Weights of a small sound classifier.
Training: normuon at rate 0.0091, 27400 steps, batches of 128.
Rows from block 4, named by matrix and row number. Rows with one number belong to one channel. Each number is 128 + 32 x the weight over its row's rms, rounded and kept within 0 to 255. All counts start at 0. Numbers have three digits each. After the name is the row's rms in percent of the matrix's.
# convs1: first pointwise conv (model.blocks.4.convs.1.weight, 112x96x1), inputs 0-95
# convs3: second pointwise conv (model.blocks.4.convs.3.weight, 112x112x1, transposed), outputs 0-111
convs1.47 096:102155119160096137177169165133113077103162163093138122150114116113131133120127124100077155063100127168139105050121101120225129138170127050141180126167219103119106134092148146153119100157153124149142128087125111104124157137142208148143127156170089101144104127190161123121187135129150123146
convs3.47 099:105107153060125139133107062141160110120153087132119182154199117126141124109124103150170131155129161135130130159119136136101119156132108108115177159098126196078139123093175143149047117097086118059052156121097199098103108147149118132174133107184105138105157157129112119147073109129156070114077140132141130099089105145122215139175108175097
convs1.48 099:154182097101164136134164123120165138107162129092148111144133116156199106108166155091095134066080144150163199118176150122110129116156133131127081200168092089157177112101134178108114080077143140126183151177112115157055121152098160119110096185095106128180180158140125145140158106156148106107
convs3.48 103:131116111138141113134103137158158143080132099103163094129127136102169089090155067084122095136087164108147148090168063078166077137093132126109074123173155116108148083083122152131191175118128114169065131087080143111126149186162144135086110168181177174188143119125136111132158149077112165102184159129097085098123114156079079177164117138133
convs1.49 097:132083116161159126140148141108188131162153105153091124115166136127183128129097139161110116145115123185067150037078172087130115114117166096125141163113069127175113115126130143166134068201117128072086172135164148180161101163125125101144137185172128074153075154138104102164138140128104164165
convs3.49 094:157116158160074102096169184155159208122157158105125119105146118112074177131089070145098086130060136120109139122154163141101153145095108144101155118127132080114139119113152057174140186138155150157170127168173056141151086165146135147118161106137123125136128162081110086153116202181129119122132100180143100134126153127111073135193140109190
convs1.50 099:092053136137064194121138091080211160110112116167102136116171172082130147091147132128132152106155082133133144157150107179125129130089144132121068134145154189181127166087136184163147092153153122180135125090166125145122083096090107113089126086080120092125145146128100073101151127081104138163
convs3.50 099:122147100131158089087118120145106058128113150143107155106162143084134139110149170151173115135149155069103153080117124145129072138128163120140109113151164142123046171120138121116106153125069158139130140230105167158150168071117214104115128103068141176184137200077120127141146103122081117123116123131088124151139151082171059104130096139118
convs1.51 096:136133163141140142126156102200111157115149119112100146108080112150172076142116114088166140114149121133104182117127147089141110089025100062136201143088123131184152115149114117137129085134163195122126198135129092140142119133142073153099115087149059105150169174115154133088155130141192106120
convs3.51 099:138155081112169203183135147144156154150200185152081133193120080138125142121075115181104159138144184159158159130154126083189125152120145126135155099132151124150086144107141115107185148092172142189119127060067148175155142105139120136167151172078153076125122104133126136129113162112113068159072126105111081129179095116122131137160115126092
convs1.52 102:167113120140125120108193097180133142064158200074092132120113210116189121137110180176091130162138139161147156170132121113124138140119109117126169075083152149123099152149115148096085157151134182088071139133154083145092155151164154102064143093144086113183124152094134108121136122083092151087
convs3.52 103:201138156148150170155076091199082146119174155164138134139084139108158095164079128095141126110109146142129116146070094133173071129142117136147090140150087137160096105107100143124129125063195057153132153176172148091140179124165103119128134155154108085094126136139128173142089144129150150073098145155161172134141145188079199160102174111116
convs1.53 106:146088134130129126134170146108136139141132108181127150085128120103112205156130146127128120124113153178168110066083130103096089122068115163125135100115092150147095102114149172128122084205112175148116117117133194135125058071101146139128118098140151128139072157097120216156105186113219116116
convs3.53 102:157064114120131119135134138164127168074081137104098116155065083144117090109098175175087116163124129151141112125170089101145118150095123130127066103080163122100162085100125070189151114133141192168228159068103188115132109186119117132138119168154141128132120127080117174136098119169136190124178159153115087169114106149151150103158153145116
convs1.54 107:070110126147135115127150099114138159137130167122104098118088165141120127137134161116099128105102113128138131136072063104119020134139079137110106127126151092149129093128129165120112146127127112141091174122113129129032126160142121153130134162082089141086127139255122060122116118115152162096
convs3.54 106:137114140131109151122151128161119109154143061140127112161128140109142102178143130144125136100113151109125126134142151171142110126115127126132079137102096120128127127155157139108137147115090089137177132137168153103139160161128142153147107146110119117128147080000138132151083166114000156138131121140082086158135158145194129174177109155178
convs1.55 100:199132116126167109132128101136095178143120107160067172103117116112182125123140101101153114116096140111148105135117116151101134113108111089136103129151146128156146100103172093142122190255175107144087147116133180128125112125153136142133175153155124142110126033068112102149109163128112148128
convs3.55 108:134171102077123129128088161167115091138112084111094122127093108073047093133122040072123116207138125140128145123143128107137057111147151124151166092115130158147164140123154189100116184149105131135068119127169096101130149151208145136096137172096149134150099109201126101086121173091190121084139118139171098130124123092114102109094122147090
convs1.56 100:087170146134106071158124146199116125125130141158120140095107109164137110132209159107132112138125120093094129132161113108088049151154092148077118121085125190079136112129110145168144139088197116099115127167133117168065115087086188133070160173152098125114082102118121078132160105119131120201
convs3.56 106:126175119140111110160130109179198046125116133137116107141150154158099133139119151111113165105138140128147154091119147163143155126129118171130133136196155045117116111113063175126113200070096132108079163106177173119151161153202137114124111143141144133081140113089093115122033173116052186113149142160136130100090163125113124107099140106103
convs1.57 106:000110142133171123109206135139126165132109096102084121178122153143083137155122166151137142127102119113106172102177142148194124109131122130101113082114131075143125108118169132155194123104174098142103122084121146176202134134092147120076117118138085166129105130060093143109113165144144117140
convs3.57 113:076163134129120164112135141169100135142135106102085157089141184108140173145142106102143132146135165143164148092101129189100131070155107121119197080080171135157133148060116108163100194053188141179113126112152174124142121096136173124114136152166170143060163174100189141157124146147173096105145153094131150159204140144114144145116178141118
convs1.58 105:135146095101115106074084114088088148167106118085127118109087086119133112087160146125116103123082135137113163104089151085126072162150091173190132102145118137112121158075118075109124113129199164080213094124127107138101083172150160117147136167168090124116069131176161113096130129108190157187
convs3.58 101:147143081089129143093167132091088132160139114121086120066187123105087055134033118156153174082164146124142158127119113150132119139120153158127088121097115079181149062140108051164084159194150141114152104172129164169123117126112169114137141141148139113085117171173136153163159189169165120148155125116155115130114144133185134128072135173091
convs1.59 098:062121134177126079079166147103087154099163144112119140090088081137199088113151099123151159082149163080085165133092167119112137170100138123102164158123096115127111125125156183120121117129082130142147139107129125087131100102123098115045192148121093140195073147136106098183146164145117146202
convs3.59 099:115208155118167156106203175144118133156096085153084146133115145119117137132105116075117029149117101132104070184110173124137118136171142094121136114116143149124174136143130145055138192092109117075124127126148147138152176097122135196078138140118147056154159159075116110130083128179082114166121129164089101159096107104109178159139112104117
convs1.60 099:144089099165163047092164095116054123171069114113160129087085122152112141076106129076167156136114167178147126144136138105123086158126076170132163162083108108170158145129134165124169063112047100110123090136129096143147129090162130166155137070142144108153084126096138092142110179148123118154
convs3.60 100:140126123076144117102066184080217088031138161108140101128155148091100071102157054114117120170164159142150138092178099188171123134131115168160126145156149089132132154120144187123150143138170105105167163158134064174101095082104123158176116146078151143109125116138104146134091114083135180125115113128130098152118171144088163144106122128137
convs1.61 098:107126160151138144116145089092131153067194153087130138081067148062090117140159129162149127085130183142131089104126132063123112149159137116114146147164153133114143123129138057138111121120104153100122155156123166171157105140184179129196162135150115103169091118113092139084150195235119123120
convs3.61 108:206114126088147105099098146134117124124147135081141170193148175135148151132094118186113103161140147145130126133124228139071160124097115140125211134125101154133119105130087145121168144078122163143140120134127128113087145157175139167081122197133156116117130109083110136137101125135147166152127124159161141110102036171063191126198180117111
convs1.62 094:153089151124109129091124085131197122120151131099118170202134053124133170130145147050210128129089162192159151178110200068073154108139119098126115082117132110097106145134142111131123138092104124149087132142137151137133131076151136161135106128101126130179129087093155144193141069137088120151
convs3.62 098:090109129131193092098140191092093118196147104152094134119088084127065217175114136112140115086100119119121116149174137159124067142101132140138109113154072096134118143147102112092152140100133146142104129082105030154169147182186062133115135079106135184096142153133150127175170122098143112160163130149085142140104073115121124139146125161084
convs1.63 103:068148120115133111099207120117140149082118114130084062123149147089074077126130136126114105137146123155173129101121148097080066144142135136155111155116143071152066177106122197126115143108115067130079083085096183142116127123123109075165167160162112160122095072134112167160102165144064143122
convs3.63 097:132076138113127105115170124114204155130168197155119167190149131063119190135186157163114118152117145095129140103065180052108148123089137127091137114065151125104112120094152139145089068123131141130138065096147132117099154136077130149129147190115118113072143094179154122138200185093106127130144163091139133136070086122145123139103146101116
convs1.64 104:165143043151110137093124192109151170147132153105154195094146148130149121136133171181154089170191155121125097100143072158120127164124118115104081141089155076164203067126157145154123160129152123153139118101098126143130164122130127154101137080137104156117124003100097123121109116129133129163
convs3.64 091:168068127129121091160137121181111124160113195133143123130133106173138089137156045129206138116139150142127080096114129198159071128108127085155180144065128137143080139160112106102187123078168151139120150127156054114135172087060106100130121142164134075160115087165102112115113129108060156107105115095126090143143115096102126117124114179085
convs1.65 104:131122132095095192186065115127087173104106167150073142093092109166179117129075180091189119129183148064107121133192130169123146114132165095141166143146139128160137151151156122115077065136091195126179139094117164135129125157154096123150111140152140143132129161115081160156093152079104174139
convs3.65 097:170104231059114135207151146118115135195103098118112152122157105138116093076129138139127089091128142130123122138153064144118085175125165089116153098058162132162180116163192128154139103136141165136095129132156137127110115072154147121141129110123095104085142136105173074128133084159171142134112150077107157173238120128140142147124126132143
convs1.66 099:117079133064142104112134125150114149153185079111164061117075186084125123105180154158112132149067125134083128171108148138133119128121183151184124150200175147058153100155138141131133089153113072116146140115130155178125150163139087125109140114139141098125130184103210095165105155106166105099
convs3.66 101:170132088192107167150138153107161137132095100146121137091177121125085087073109100171084182151126190143124138082148180098111189160101114119111147152098111158120062135139106137118057075196039139096135137167150157076114153115145134131135127092130073113130150125133152121141175088093118168142127143146133129120153134141152137159101101152227
convs1.67 102:171121149131160109124094153169127150142115076146121117087087135142100149166137061115179059126100132152148134168175172156127127112107110146174089190097129108132125168157111174132175138090142207114139178207123183164136161139138130060114112142154150190088132139182130130128075131170146149134
convs3.67 094:174092217039112190092119139073158131103052139114131117155152112139129104124132109141077158157119133133118122177146134086163121134130089168144087111085116132099099082073096159097111119132106164133094174082121141124132155114120114069156108089116146141218129108123132106145127180176107094127169112104119161106109183086149192149155096129105
convs1.68 103:012131169141130129145153104111156087146089136121116125151131106147088052094177109077154120105113151087124141136104129083140157131136148137130127127121150183108133153118179173156100135095127121123089172067100101093149053161123152142121106103119100142226177072090134131119137170128096105097
convs3.68 107:087099022145086121078163185151121182089144077113141157120155150092131111125131110140179173148134136122119124140163124107106096096186156185115061087078167084127172127141175109152134163128194152124148068142112130101113081175149178162104112115085117128098153132174141113142154174153139106157129146139128073095118179108152157075121107128125
convs1.69 105:075114133161133063176177030127168185162175143102159151172161140164183131135133169116087187148125148174131136137169166127109165117109136118144097111148143189105085141154175137148086119105083142127148114087128132122109144133101144165101091085118067148198059161132123125148115114120118134145
convs3.69 093:093110123197141059106117110078142143113133102158106151029112163153116134097117141093200093171132154155143134130162077091121153108152187141161102164215177140196139177132091096157134143129161127111134112162108105093115145124099095159148101155183186142184123114099155134119095081109093116119111122093128139149113069105152102172154130116101
convs1.70 095:131069173151145094144075157104106143116068120113149100155101131153102092137125157125151087160163160179153137081143133178178116105154123133147086106116100094113119116082140088167165115100040100106105055123134168137134059145164143180092121141154118132115171090116097211126135150077138145087
convs3.70 090:172138163133183098147150084098132095106118113132136120167123150136117073148101108103166152151178127105111140126073184099051163134120146105173178148084160152153159116138115176172190078089121165189194160085178125129151181137088132110184158136105155120139140132154105107132109048161174203146094135094117135118115133155113124129141172143096
convs1.71 095:139146140115159105197136122059105027107132146137105164147166110165102141096081119157064118154136111133129076101120134153099181124117096177113113196171144150105173173115124110135040152116112196146156129133145110127145119127130171157131059094060128109130094113158150126111138163109125148105
convs3.71 090:157167045133150156136130161159101157121116189113141112183118084144162120115100147118135134185114086166191103164106115120161162134123114103130079150138112152113135116121125067174107110175063119122163109066128057132082115212108166129172055173147108180095119165160112125095155130130146180113128120127100093140155084145113139147198141122132
convs1.72 109:124097117115101154171062126092060194093155148102092109148141079186098126134126152102061134149133174103069093113125144123131161134109079184164134161195095111159068131106156115088108160171117135136154147105152130123068150129139087134111076146141131139164097112200079122129144115073100148123
convs3.72 104:118139214063115218138082117063079133192122111180125153152129107139135141081150135102130154081098085138130127114130127099163148110138115138111189119136134086103153136160172137119159188071134130131086084110069138047135125126168156129165103142141134113138172109180131113108168141148158108083137086095192155151124103127102118145093114067114
convs1.73 101:113049105166130154150173158156169128152130130138135233159119179068135138133160126063112138156170177141108136119068128117150090162108106103144206113111163120158132138105097144162143171170127178115099172111135107155100110126099112137174099142116136084072167104079104078094123115154137144161
convs3.73 095:119086088118146069182112179128140091137122199123143170110140148119125118150137164116233125170149111140167160093168182087145157115137154121131155091162090161197127087136124118129135130059161131100129150200152148163156155130088100150167131071141103155068131069076102112103130095136166148124098162174094116110119073132141096137153154112141
convs1.74 109:149098093193103185152094119099119123133136128162089131107078168166154149166040184092144096137151145129167112117099066138145125157141141148092109083123097110177120169187136120099164118116119151119177138154146111133109087122170072194094146198075115171152132145118101169090084135162107117116
convs3.74 113:152140098153185151114099210164134034151112164179143144062119124110100120121146148123118128074121115140141143100123201139130078146130136122136120116078093085133146145138141128078091147101176162097126179152171122110051111185120162118115132165086151131158135159125132099142152138109128146146181146055155118123087181128046164162111152159128
convs1.75 099:051118132075043082144077130092110080154125147136064125162068088123085117114158065134145058164132102077078121153176138133133132115129122142132108131188071097097150114161123089107073106102141101144132119093106180155120165144133163108146159123137167120133145112133125094180113078111138128090
convs3.75 104:117061133181156107089175158072135105110125178169117150123131134079111136127174141128071199193083131124137131131183123118087057126133131126116194146071134156121104140123142105108065056098096142165129081164105160190167141089137104151113127115111134130146137080063148113122071106107130069142136151103111124119112137127169058119093137116138
convs1.76 117:000097112138114136099102210093091142117118190130123183115094111118128116145133140100115134102126186127129178098129079209109118152155071102091112125198156118146115097096144164074093171123118128108101137101120138157154112103151158142059111135129111137183089140134153141138101138157118122124
convs3.76 116:103145152166134124148159139140108139139132080128141147132144116118126185114125143157110148143135081153146159048076063131086141186052067142176084216168124138134087089121141136111121085161098110152129080096100167165118082087145121116174102076098122125129108091082111111111184157130106084116124121163050090118123161140140069126122145130077
convs1.77 100:103116110156052099162156112169105181083120154132195109129116097164133161143128134119150122098100186078137168107127166118181158081147092205119111151087140107150179131192120122057134149138183158096089078090161132109104116118159122072100125184100107118140181138145116091117132084111106128144
convs3.77 103:148116153146160060116163085132110175065078129122094142146099122096118148151079165122100068087100128101113117121113077104150132107098094154153126175109035168151163067104135103093147157165144108117061088157141151109127150142165115125047131138096123122033128116148095121118124131095067152124120127115107185120119144136136152060121130116074
convs1.78 104:114106137133125110088125098188136119151168132130116130126087157100114182128179147112154130142194102163114106098194216103143063145121086122110139096104141211128162153105106145172157149103114144142112109135124100128111121115107162079057126151087095161029106136098104089116114083100169143098
convs3.78 108:058062116127079097134062151164097172127071104108164090162080088148141109112118109194076047124117131125103064117101148171085131088132128137114171104094101184130107162115107100099129087153178094137144166134178168137131160125142171143110137093118122116161133046185127131124169079115157132132150110118089126147134177137143174144140130149150
convs1.79 091:130103066124176127130148171152121133193134184111188149120122114148177081106135173083116113143115155102103097162098159142148118148086135122184058095106123152135167182136121091104191136130142116108117134034164149151149097109164193095141128182107112107121140132100169195145119113151151097083
convs3.79 094:127143131202154151107062131145095121050169134106112107127128030097138093162126130120146133091128090134128134130141114134131116135119158152166155161168161080215177109162094120146113091181136158102140105161102127105128152059128152137131151127088100162181122161150085120117103135134157171116205138066092115097100117131154098077076134157180
convs1.80 098:091134161122108134135093099139131128063112084098129096145095089087143101169145069111151071137152204121086182125133120166102113178131088106106123152097137064176042133084070132126070125113165141115137145188119125135102130068097150073160107156118103159191139130131146119105124162094139106124
convs3.80 094:108116162103127067114113088173127157115158116127112125146080133138097136108138139119121126112115113128153136119163134062167149113194144134134139100239141089134128110100141174159092131202102135075086128083173205117035098084139120099079089140195109117097141131148140134145082105124055146108174124147112114160152151160111103136154138160095
convs1.81 094:126128151062116103164179177156146141144144143140122179223095150102128116122138133141072167121115151094169164125094160145112075106083113162114115149112118134167133046104146103136124116102138089129116114139114187113065157149137136116123089081130151092081109106207073091153197166107119143105
convs3.81 105:142140157087117066108110061116104112129146226166133127167105123166140103205076106103130094138105148117114099174130107171143106128129155107099174116183144165137090123137156118159084141113130132136151123053121201136138141080149108138168121188101115121139154137209129153146102133144117176134073151148127074127113100111203064116152122136094
convs1.82 099:146128152077131143119138128151139115048129169099128154130155114134087167153108113171121175109110141145133083056150163076097111155155142120116128081065119127167067147098087091085140111201089168128189109148154082157142086061179142092132153074096133109124124131129078131121110130147188125093
convs3.82 089:112170149157091222138120127120150156093148231131104099098115015103132137119140185119185144153076157093112138103170148140211127106129139128124133133170126125120174149100130118133140146169069110170136146177167151109078107149123099118118126112183132121147115137127122139122142105153199121141143114114142211141167157151152107127159131173112
convs1.83 102:056151120161076095164145167094098122126134145072113091180125152131084123171121105111105106127107178135117137142102133120151099065109116119118082083133111156081187114135086087107132169085103086166135109096083066156146131172125134153150130194134187099131138177088104116181172106069100145158
convs3.83 103:111151089108111188144129078118092114120208155145108152134127158137102135149152165130156115135172112109090122112130119137113218136110151134132143130159134123133109112151151096090149096135151154162250113106132158134133142120128164150051158137202149117143127091137095160135114146068166091112188132125133087140176134110110248150112124104137
convs1.84 101:120151127184139161108183112123153143086094118133160120127195148077141122139135136193140071085137071121086125141150125116096194144179156197158100118116131075115089104116139175107121171152131099088129147138113170116074091152143153080151121109093106140210088155130077092110151075089142140100
convs3.84 104:175100026132154120111123147179132144108122159160168170206140103145118044125091107098139116080109091138148145159140186127172073133119093109132191151161102134093163184112146113188090088154143177106126159121098156120165130177055116135104167179083143141092122138187095105134144109145101121125125115112168156106104132150118150111120149092145
convs1.85 102:137082111068125163167102116168111121155147108136169058153071142127142108115103132111135130161155067108148127142162149107151132096081134114102161183101114094151078145093145059128158109136126125180161167117118088128126156104149167119101143046143167130174138044103096182139121099098137059172
convs3.85 088:078181159078124155128151110155048123129107135126147096170104090069158094146074077169101070125132125136132171142113163155124077160087166094127132132115111149156014091149115144186056095171123160100130148136135122099173131112136129120129109220132170145081113153132130121168118114117158143164148102128096099168139124131107159182143114129138
convs1.86 096:139143179135130104145003106158136155137133159128132123169145207140167106123114130096112158152102132109105125085113126091169177101135133121168128116177145139117089094126181199136074155136150131094117108138135141077167131110119104118174117155117124147163172121107118127125136140159255128161
convs3.86 101:141140124084184122104139099158171093126150171124143100125147104085161098142162145164190113177115171118102103142145072052119178165104151116127096128135114104120116136146090139106149133100150110163131068143154066070118104111147080094039120206097102180135115116139097125133181158119154098095103114118090199133196122111137149107069124098128
convs1.87 092:040111098151214110141127123117148112130154097110155130177146164142075180137126125105205152153099112099201157176124117132122066161141104133138137098129143099124139124074170090147093113175153182145149099158100082149143134135174147148175093123115136120171080125113105085106137166130144190172
convs3.87 099:163090170116158112130123129166144148134131106156129184110095165121128114166122059084152159151143157140140143159151177179129140151102135094137114146115034099163104137143084094114211070137161064125147148124094135117127147238147042151102112104106139079146100108124067133086169114131099130102084123104154091116118144142146175112160121135124
convs1.88 099:162120204174176114107120145158159055104138109138110062162119161174148102173139157164127180150144120157083137086104141115158155197117119058120094158107172089110182147111120161148099132125187132151171124151149100136151099170107112103141170147092142131141131073050085113160108141116119152153
convs3.88 105:120108118104107076113139095147097115100110188111145100077133106140168161097140141146158184125141093133170185159128114094163255161175129077133126144044124120124114162138127120135159127113102182153171119146174171168176092124117081117107138100080127103147123170110138111118117084109059122139108129127219105138137085116144112112148147125121
convs1.89 098:137167089129125112104142114146125136132144133121121165105168097119209092161092094120123070074138047126127097172119118152132118143133228112107079073081158054108131083113118104124097128139097123194121146167131101132138207093112105137115137088146085109102115080113076135079114132135094123148
convs3.89 100:137130168189121153106163098118147092114113089166110132086124131045126144137130099083127125155163087098103132125040147039114133128099138139139132121129130068151058131096143146163125096132108112146104138115130160121131140187150172126095132042132116088119123086088086166131144076069082123131099152140114048103134121143110132090197131106176
convs1.90 099:092107131138132129086083128147135159080117104111121147085106085142124101088147109129135148123158155206121158045191121078105116171148113197142073102140133107107088152166150115200140105084077105140137142113117109190131114172118134107090154126087118114092132113082104119209132156139127162197
convs3.90 103:149125075176132120137170132147105121152131142163174127151173080089137109165129152094099116103146100097101121157137110047137096161072137117156060114144115102134144079124081115110151115174134126077171061118127113145135183144157110184160135160104129115101143149148112096110165182146150108094185154162119184159015164140078113124169160114144
convs1.91 101:146111138082120146190133147131154136148077111127131196143165099172143101133185170113106134132158114103171225124104079129112114093117120146142092150108165128169128138103183156111091099110146109147171155142105102153140117078133117111130132084081245136148099168090152136072149146125092146074
convs3.91 110:079179188109131138099111213127151159171117098123101110152116169198102098133095170125184146120120105143124143101174151147105158111152131109086117100140114120103206119111167122146084150119120123106092127132146108089132102083123109101091142103240134129074136154086109112121114097199186088137155145099160075118065091105123153115150109119096
convs1.92 095:061142092153119086127168118110123146156153136112136144126115134103176093140170110157136139223096143172081152140134140095130072101109117159158175112125113144123153140090135126174149122075039068165162124080129158157142125102183134092121117148080102139187088133137138107172131108159190098192
convs3.92 088:175166094143085086113111060082063074098089168092148117180100113106143137140122066087095157102148188156149164145165179086105139102159112129115141123130078132107135115080145139129114120089095111154085130153118106158122114157187166114153123139097153148064176160166091180128104116131109128133104157172053151128137164156106074130128077097174
convs1.93 108:136109080099101115170111095118119168127125096137078142079155123095132148134152166080065135151166095203121133115157090072124119130112080110157159145138148131107100107142174237061166098097170151151135122118109135093102091143152094126117114068107128145153097164119131100187115080092073131162
convs3.93 104:107140155036115137077096094145154109050132138132129090122106161140143195118132113138071126096128121134124127130182138168156091109152126135143110114070121170164062133108074124137123187128052170153115151156141153151154121141148127116123115070051133141200154104098131107120194201104149113109137129122172155138138083121087069143124134093141
convs1.94 100:100145139105133142159106094143090151109105093126088100107160150083167184142151156116097139110112081153106138167149185127088150153109119103138148059048173122172126098080148054067176088121116158105146137117131121044167131166154124125127146103127092125158103079079128150134111165184100086096
convs3.94 103:046151162143081163116155160077179098071112148104136056117079117113110076094091131035144118103106131126135145084055111135123144108141099132132129099087103128106080111048132083134200094138137142088172113098143102103115165121094146113145119150148152127168110153110121143139153163109138067136147124112059193116136104152141148157091144116105
convs1.95 102:134058132089125091089108136147158130085109142057109144163148111124135179084164088100075160111134088134117159129072153128099121125141177119118104149128173126076185145149080128106119128083173171139140141139149162171162107128157175155132116171091136171120109093082136173192093057162125119194
convs3.95 099:188134099114148094101151180108106136102084122108133125109140157147102143109089053151095148072072095132117139113098133159116124133126110148146135129156048073099098142104151073102095135129050154147134172112156114104193120149169128118136158141102150161090153064152164068147093165140125122100188117069136196133138070144115085133118121129057
convs1.96 089:107068150118132142114133147171186141136131172130158110135135149123100114165146166163075105145184067148122100133138140091135059080073142151127156088095163147116146093104131129170158142072124136114141097175131092173113097108046135163203090088136169142077133086119104106139145109135111212124
convs3.96 088:109165179113150176151107157102101123134158121072081161108142106138166235168160161137141113128167187167156138130112132149133158143114155122152162135178146219167128143153141165135137175112159143102195160149140177107141156165160165128193132104136132108105156158128140085129079121113103124089081076100163151126124167104143103131160148045126
convs1.97 097:136184096162181089152151140161101066126095183121105065106131150103103185120164161081146169091181149149141079149168123153123091134105073147098097094130141116125153156042140121159122115155115138178171121145124166156107101190136146162161078130085073164111134123109134137132117162058117130148
convs3.97 097:161067078071140098149096141175126130215138190107154156150128157141144128193181128198174130146101106165146145126148152205082081137126133159142123135108088148149108139156146117100178140119132095182106146127140102059109105141116135104113119128097098116187151110208117135148146096138094143170129119120141157149188177112074146150110092122082
convs1.98 103:106138152184147152059135142146090140140126101104158162155145169158130126126111183151115098099154145218130145190146152097141112101080109148204145138156174165173112173119092113173169122095168135165133051148114087108139102079143117117118115081133108099187110100139126145090160122141148105059
convs3.98 103:181085045163157127040131086118114134180179135131117120153155108119105132092150181138086147137137079118135118106128128129077161112130130128147117133143159108140105120157141204109201146053099172121139126076138132189206137056058154121105136065125146086112133137159103126136107113118154138121144126080124147132162148129113112205140137134131
convs1.99 089:196151101119157129128106170100118089138118080157148176165128123121140108121144112086090170091131121142184043128134073112144127128137117111104108103100096093132113025120157175121111094151110155109051118142096140140173153185102143161126136199088101128090140196091130157107134117137127151181
convs3.99 106:084124196088131119160111165125131094117099039129117120145123131169127090136167157165131103125150123129124115146153126225105131147105127121159197119082121128144131118152140153135154122075110125142087088108154130105092139161190147138051152100109134108159161118124118156138108076195250136108129151095112142139154136137136087087181165131079
convs1.100 099:132102099125083119164095093148094139140168092104152111105146148114124133101158141086112137113076189143096165087120115090143108138116153098237188144059162145128118106066143169149060143109180098114090148120097112125107124209112113159130106084131146083093116107115119109090081124166133128180
convs3.100 094:095157138130225121100152109082093110138159105127123103161149143111129138118197111102066123129157144138129114136127184153118112131146156138157092173133146020146168126103107127148124142215133107089126123060118131111180150075130104141137132170168179112093139115130117136170111127107116125113132142118113212062139192131106177186160140163116
convs1.101 103:149116172128171123130152087147148105139145105127162047147118098158131093136152185223150113125148109160093113176075128192161141119126130139173120136126091161140091086110095164144189148165122149137080105169111128115144129145127211134114063100129170171101079168109156111185142164151112115103
convs3.101 106:186148118174111155091147115157123070167143080128127123091144146154121058152111156171190117110117111144135121145114169181132195146113117153146082135088188147137144146124141124117139122112109130124222059075138120181153127110068179161150142188202114155135105149177131120122192072109128086153129105147111111118089067129108117134095142133119
convs1.102 104:153178101129141142146146091135051081071155181156127120133109123109128092148138141199159185091223156214102126166187178099066110133122109061152145087155159161101128154162136094158074116127144133109143127106120127107142148122096117165123127147131104144137119158171101077107154138144113144141
convs3.102 104:078105106066144129094110154128111057102195172118158093112101088120167149167152138098093146152126148103125155126056154111140166067130137127133141165157141064110107137143144091111126034184070168092135137190194144145080139093138187143098136102139126090130097166151133152115140104131065149112108100184152097142099142113156133134133144164159
convs1.103 102:117092071053171096089154171084144088141123167094091124144143094151056125112175108089143136109121097098109088128087076129135122124144113120119104120138186133111064173133159074123127082137169144126175131161136149147178097174116092175137169120197130138113078147122083126166109189168120150133
convs3.103 104:137209092146116145080126091070098085163131166148107123139109186095138109105160095177132148134151119126152156122183130094121115152096080172172127137074154119122106124118178105151137202167137163150084142209051196183147149138076125121146133150098126167111149158135153113132095158117136176122101149070134106121131068120172129138189112127120
convs1.104 110:159234143115177143197108124133107147098144126112097157070105156165183155123131127114080100134096129083086109143098124074090177117157119090174170133124191126170144146141108103108093127135090143153129171116118104184051083109117110190122141106102148122130160169125148092118130152134083140175
convs3.104 097:054134134163133149155133146045111094143146152126124099093129118134134140102098123186115144147172117155151148143156078138156136140166142144116158124131091132117207111118139165088093107185102095076176164118209143178193121182156183144119174121102130135096136082106098123116145192141120127112122150175162102136061174113174085109098166124174
convs1.105 095:062143170133169126145120140105122115060126197157111137122110129133113156132094127111165143103071171138179128135075112121134099140143175116146156094125175130147093117094152063113037107137108149114101132150126146104171092148178102160131092093098162141190113122208119067198122158166133133111
convs3.105 114:087100214126133081142114108135105135065101118131148144205135205123147145138119093171145120147158144117093109148109054158128124154109161083132129151153099160134110147172158147166090156136100126122183095094111123089184105062141150124178156104145127148143129164116147115116142174174089138142117142146163111146171137134175062107026172115108
convs1.106 092:092104094145109081119133118089125146096153119109121118159178119148126096140136109144152171108064098111090164136097172095255073121168161120059109188104146104157120121111145172176130122178148104146150133079121132138066069082097132154158132133112123106107152130158087151099142118103159131091
convs3.106 101:124126092148068155102135078140071117177101140157125080102131144081116116151128131173154103131102109134115116116139118113116119088118179128090154085089104141128118162110153148144194159135117141123146187073092121101120115137171050101158102100144014112115115111126128100110105068123078180112092106156113152056134051111143131055128107165132
convs1.107 097:151073126088073104120037115177120144137155148098088110095083101107138143111165120140162141093156150125111142105139102101157148167124111165159116137234108131123155116158175119127177075093177066119154127133107083135172102111147178161031133153113114148151107166128124129141112083141155112140
convs3.107 089:133164153116138122099142153142152145083128136102143142105094080198210163156086151146099134064092146098105120163198141099080113131141122154079196085104130128077152153121189142183109143170095143155152128147092115125119152049139111139168142163136153141089114124125128143119150126140077097115085135080146162096106063104117049138119100072146
convs1.108 102:107077136127109119155126141079160079091163121131102168132134103132107115107110124122115139110197154097121233174113112078154113143158132134110063070105116077126137100109105078157090140214148102123152082171155091122116100122138074104185113111093222136130116119119138129091143156135092120120
convs3.108 114:133075123195093091128137162127116153127134173123084116119129138064116115177174143166073056092116139121080085171142186161172123138151106144086066145191139138097071114132125152160118118084134096140092131183118119146134143190106140094127153124075138129238153164147075109115126082137131136123098161074109122130159176111125110146109111138125
convs1.109 089:150132147148099132123180143090158141138102096104104172174104128123122063147132081130109171129182090097122146122142147157128105117143147081127157143179128155066152110149176185158181085119146154086137169083125119089186124214116130141145190201120132161115106093110143107148121042116144156153
convs3.109 090:097134123123108155139063070106141129095151090144100136135150168140119139085219104120114108147152124142119126172106153084099158132131114112122136124116165158082177093135145099063116108109171164083198183090053161144147099128133082157174168145131175123125129130129124170124116129120159132189137148082161084169083120137143073058127161203113
convs1.110 105:163155163157149098110184147141144144081126134115213104142140149177192120094166067116118144131162163132136109128156146129042182134153166145216200097106184115115132133153138120179115078116150096137136117167143127104092102102128139154065113164158196157100126116124141092117132099147125113117
convs3.110 092:085123145031080136148129096158122076113184124079120103141127137179176063162129141153083121122117101131095064112118105118162115191126125163111179111154116176091133123112133096096100098141183112115181119191122128103106048164162105127152132097134121199101150181135111076127128105164118134149157149096128145142106077157183132096132163158106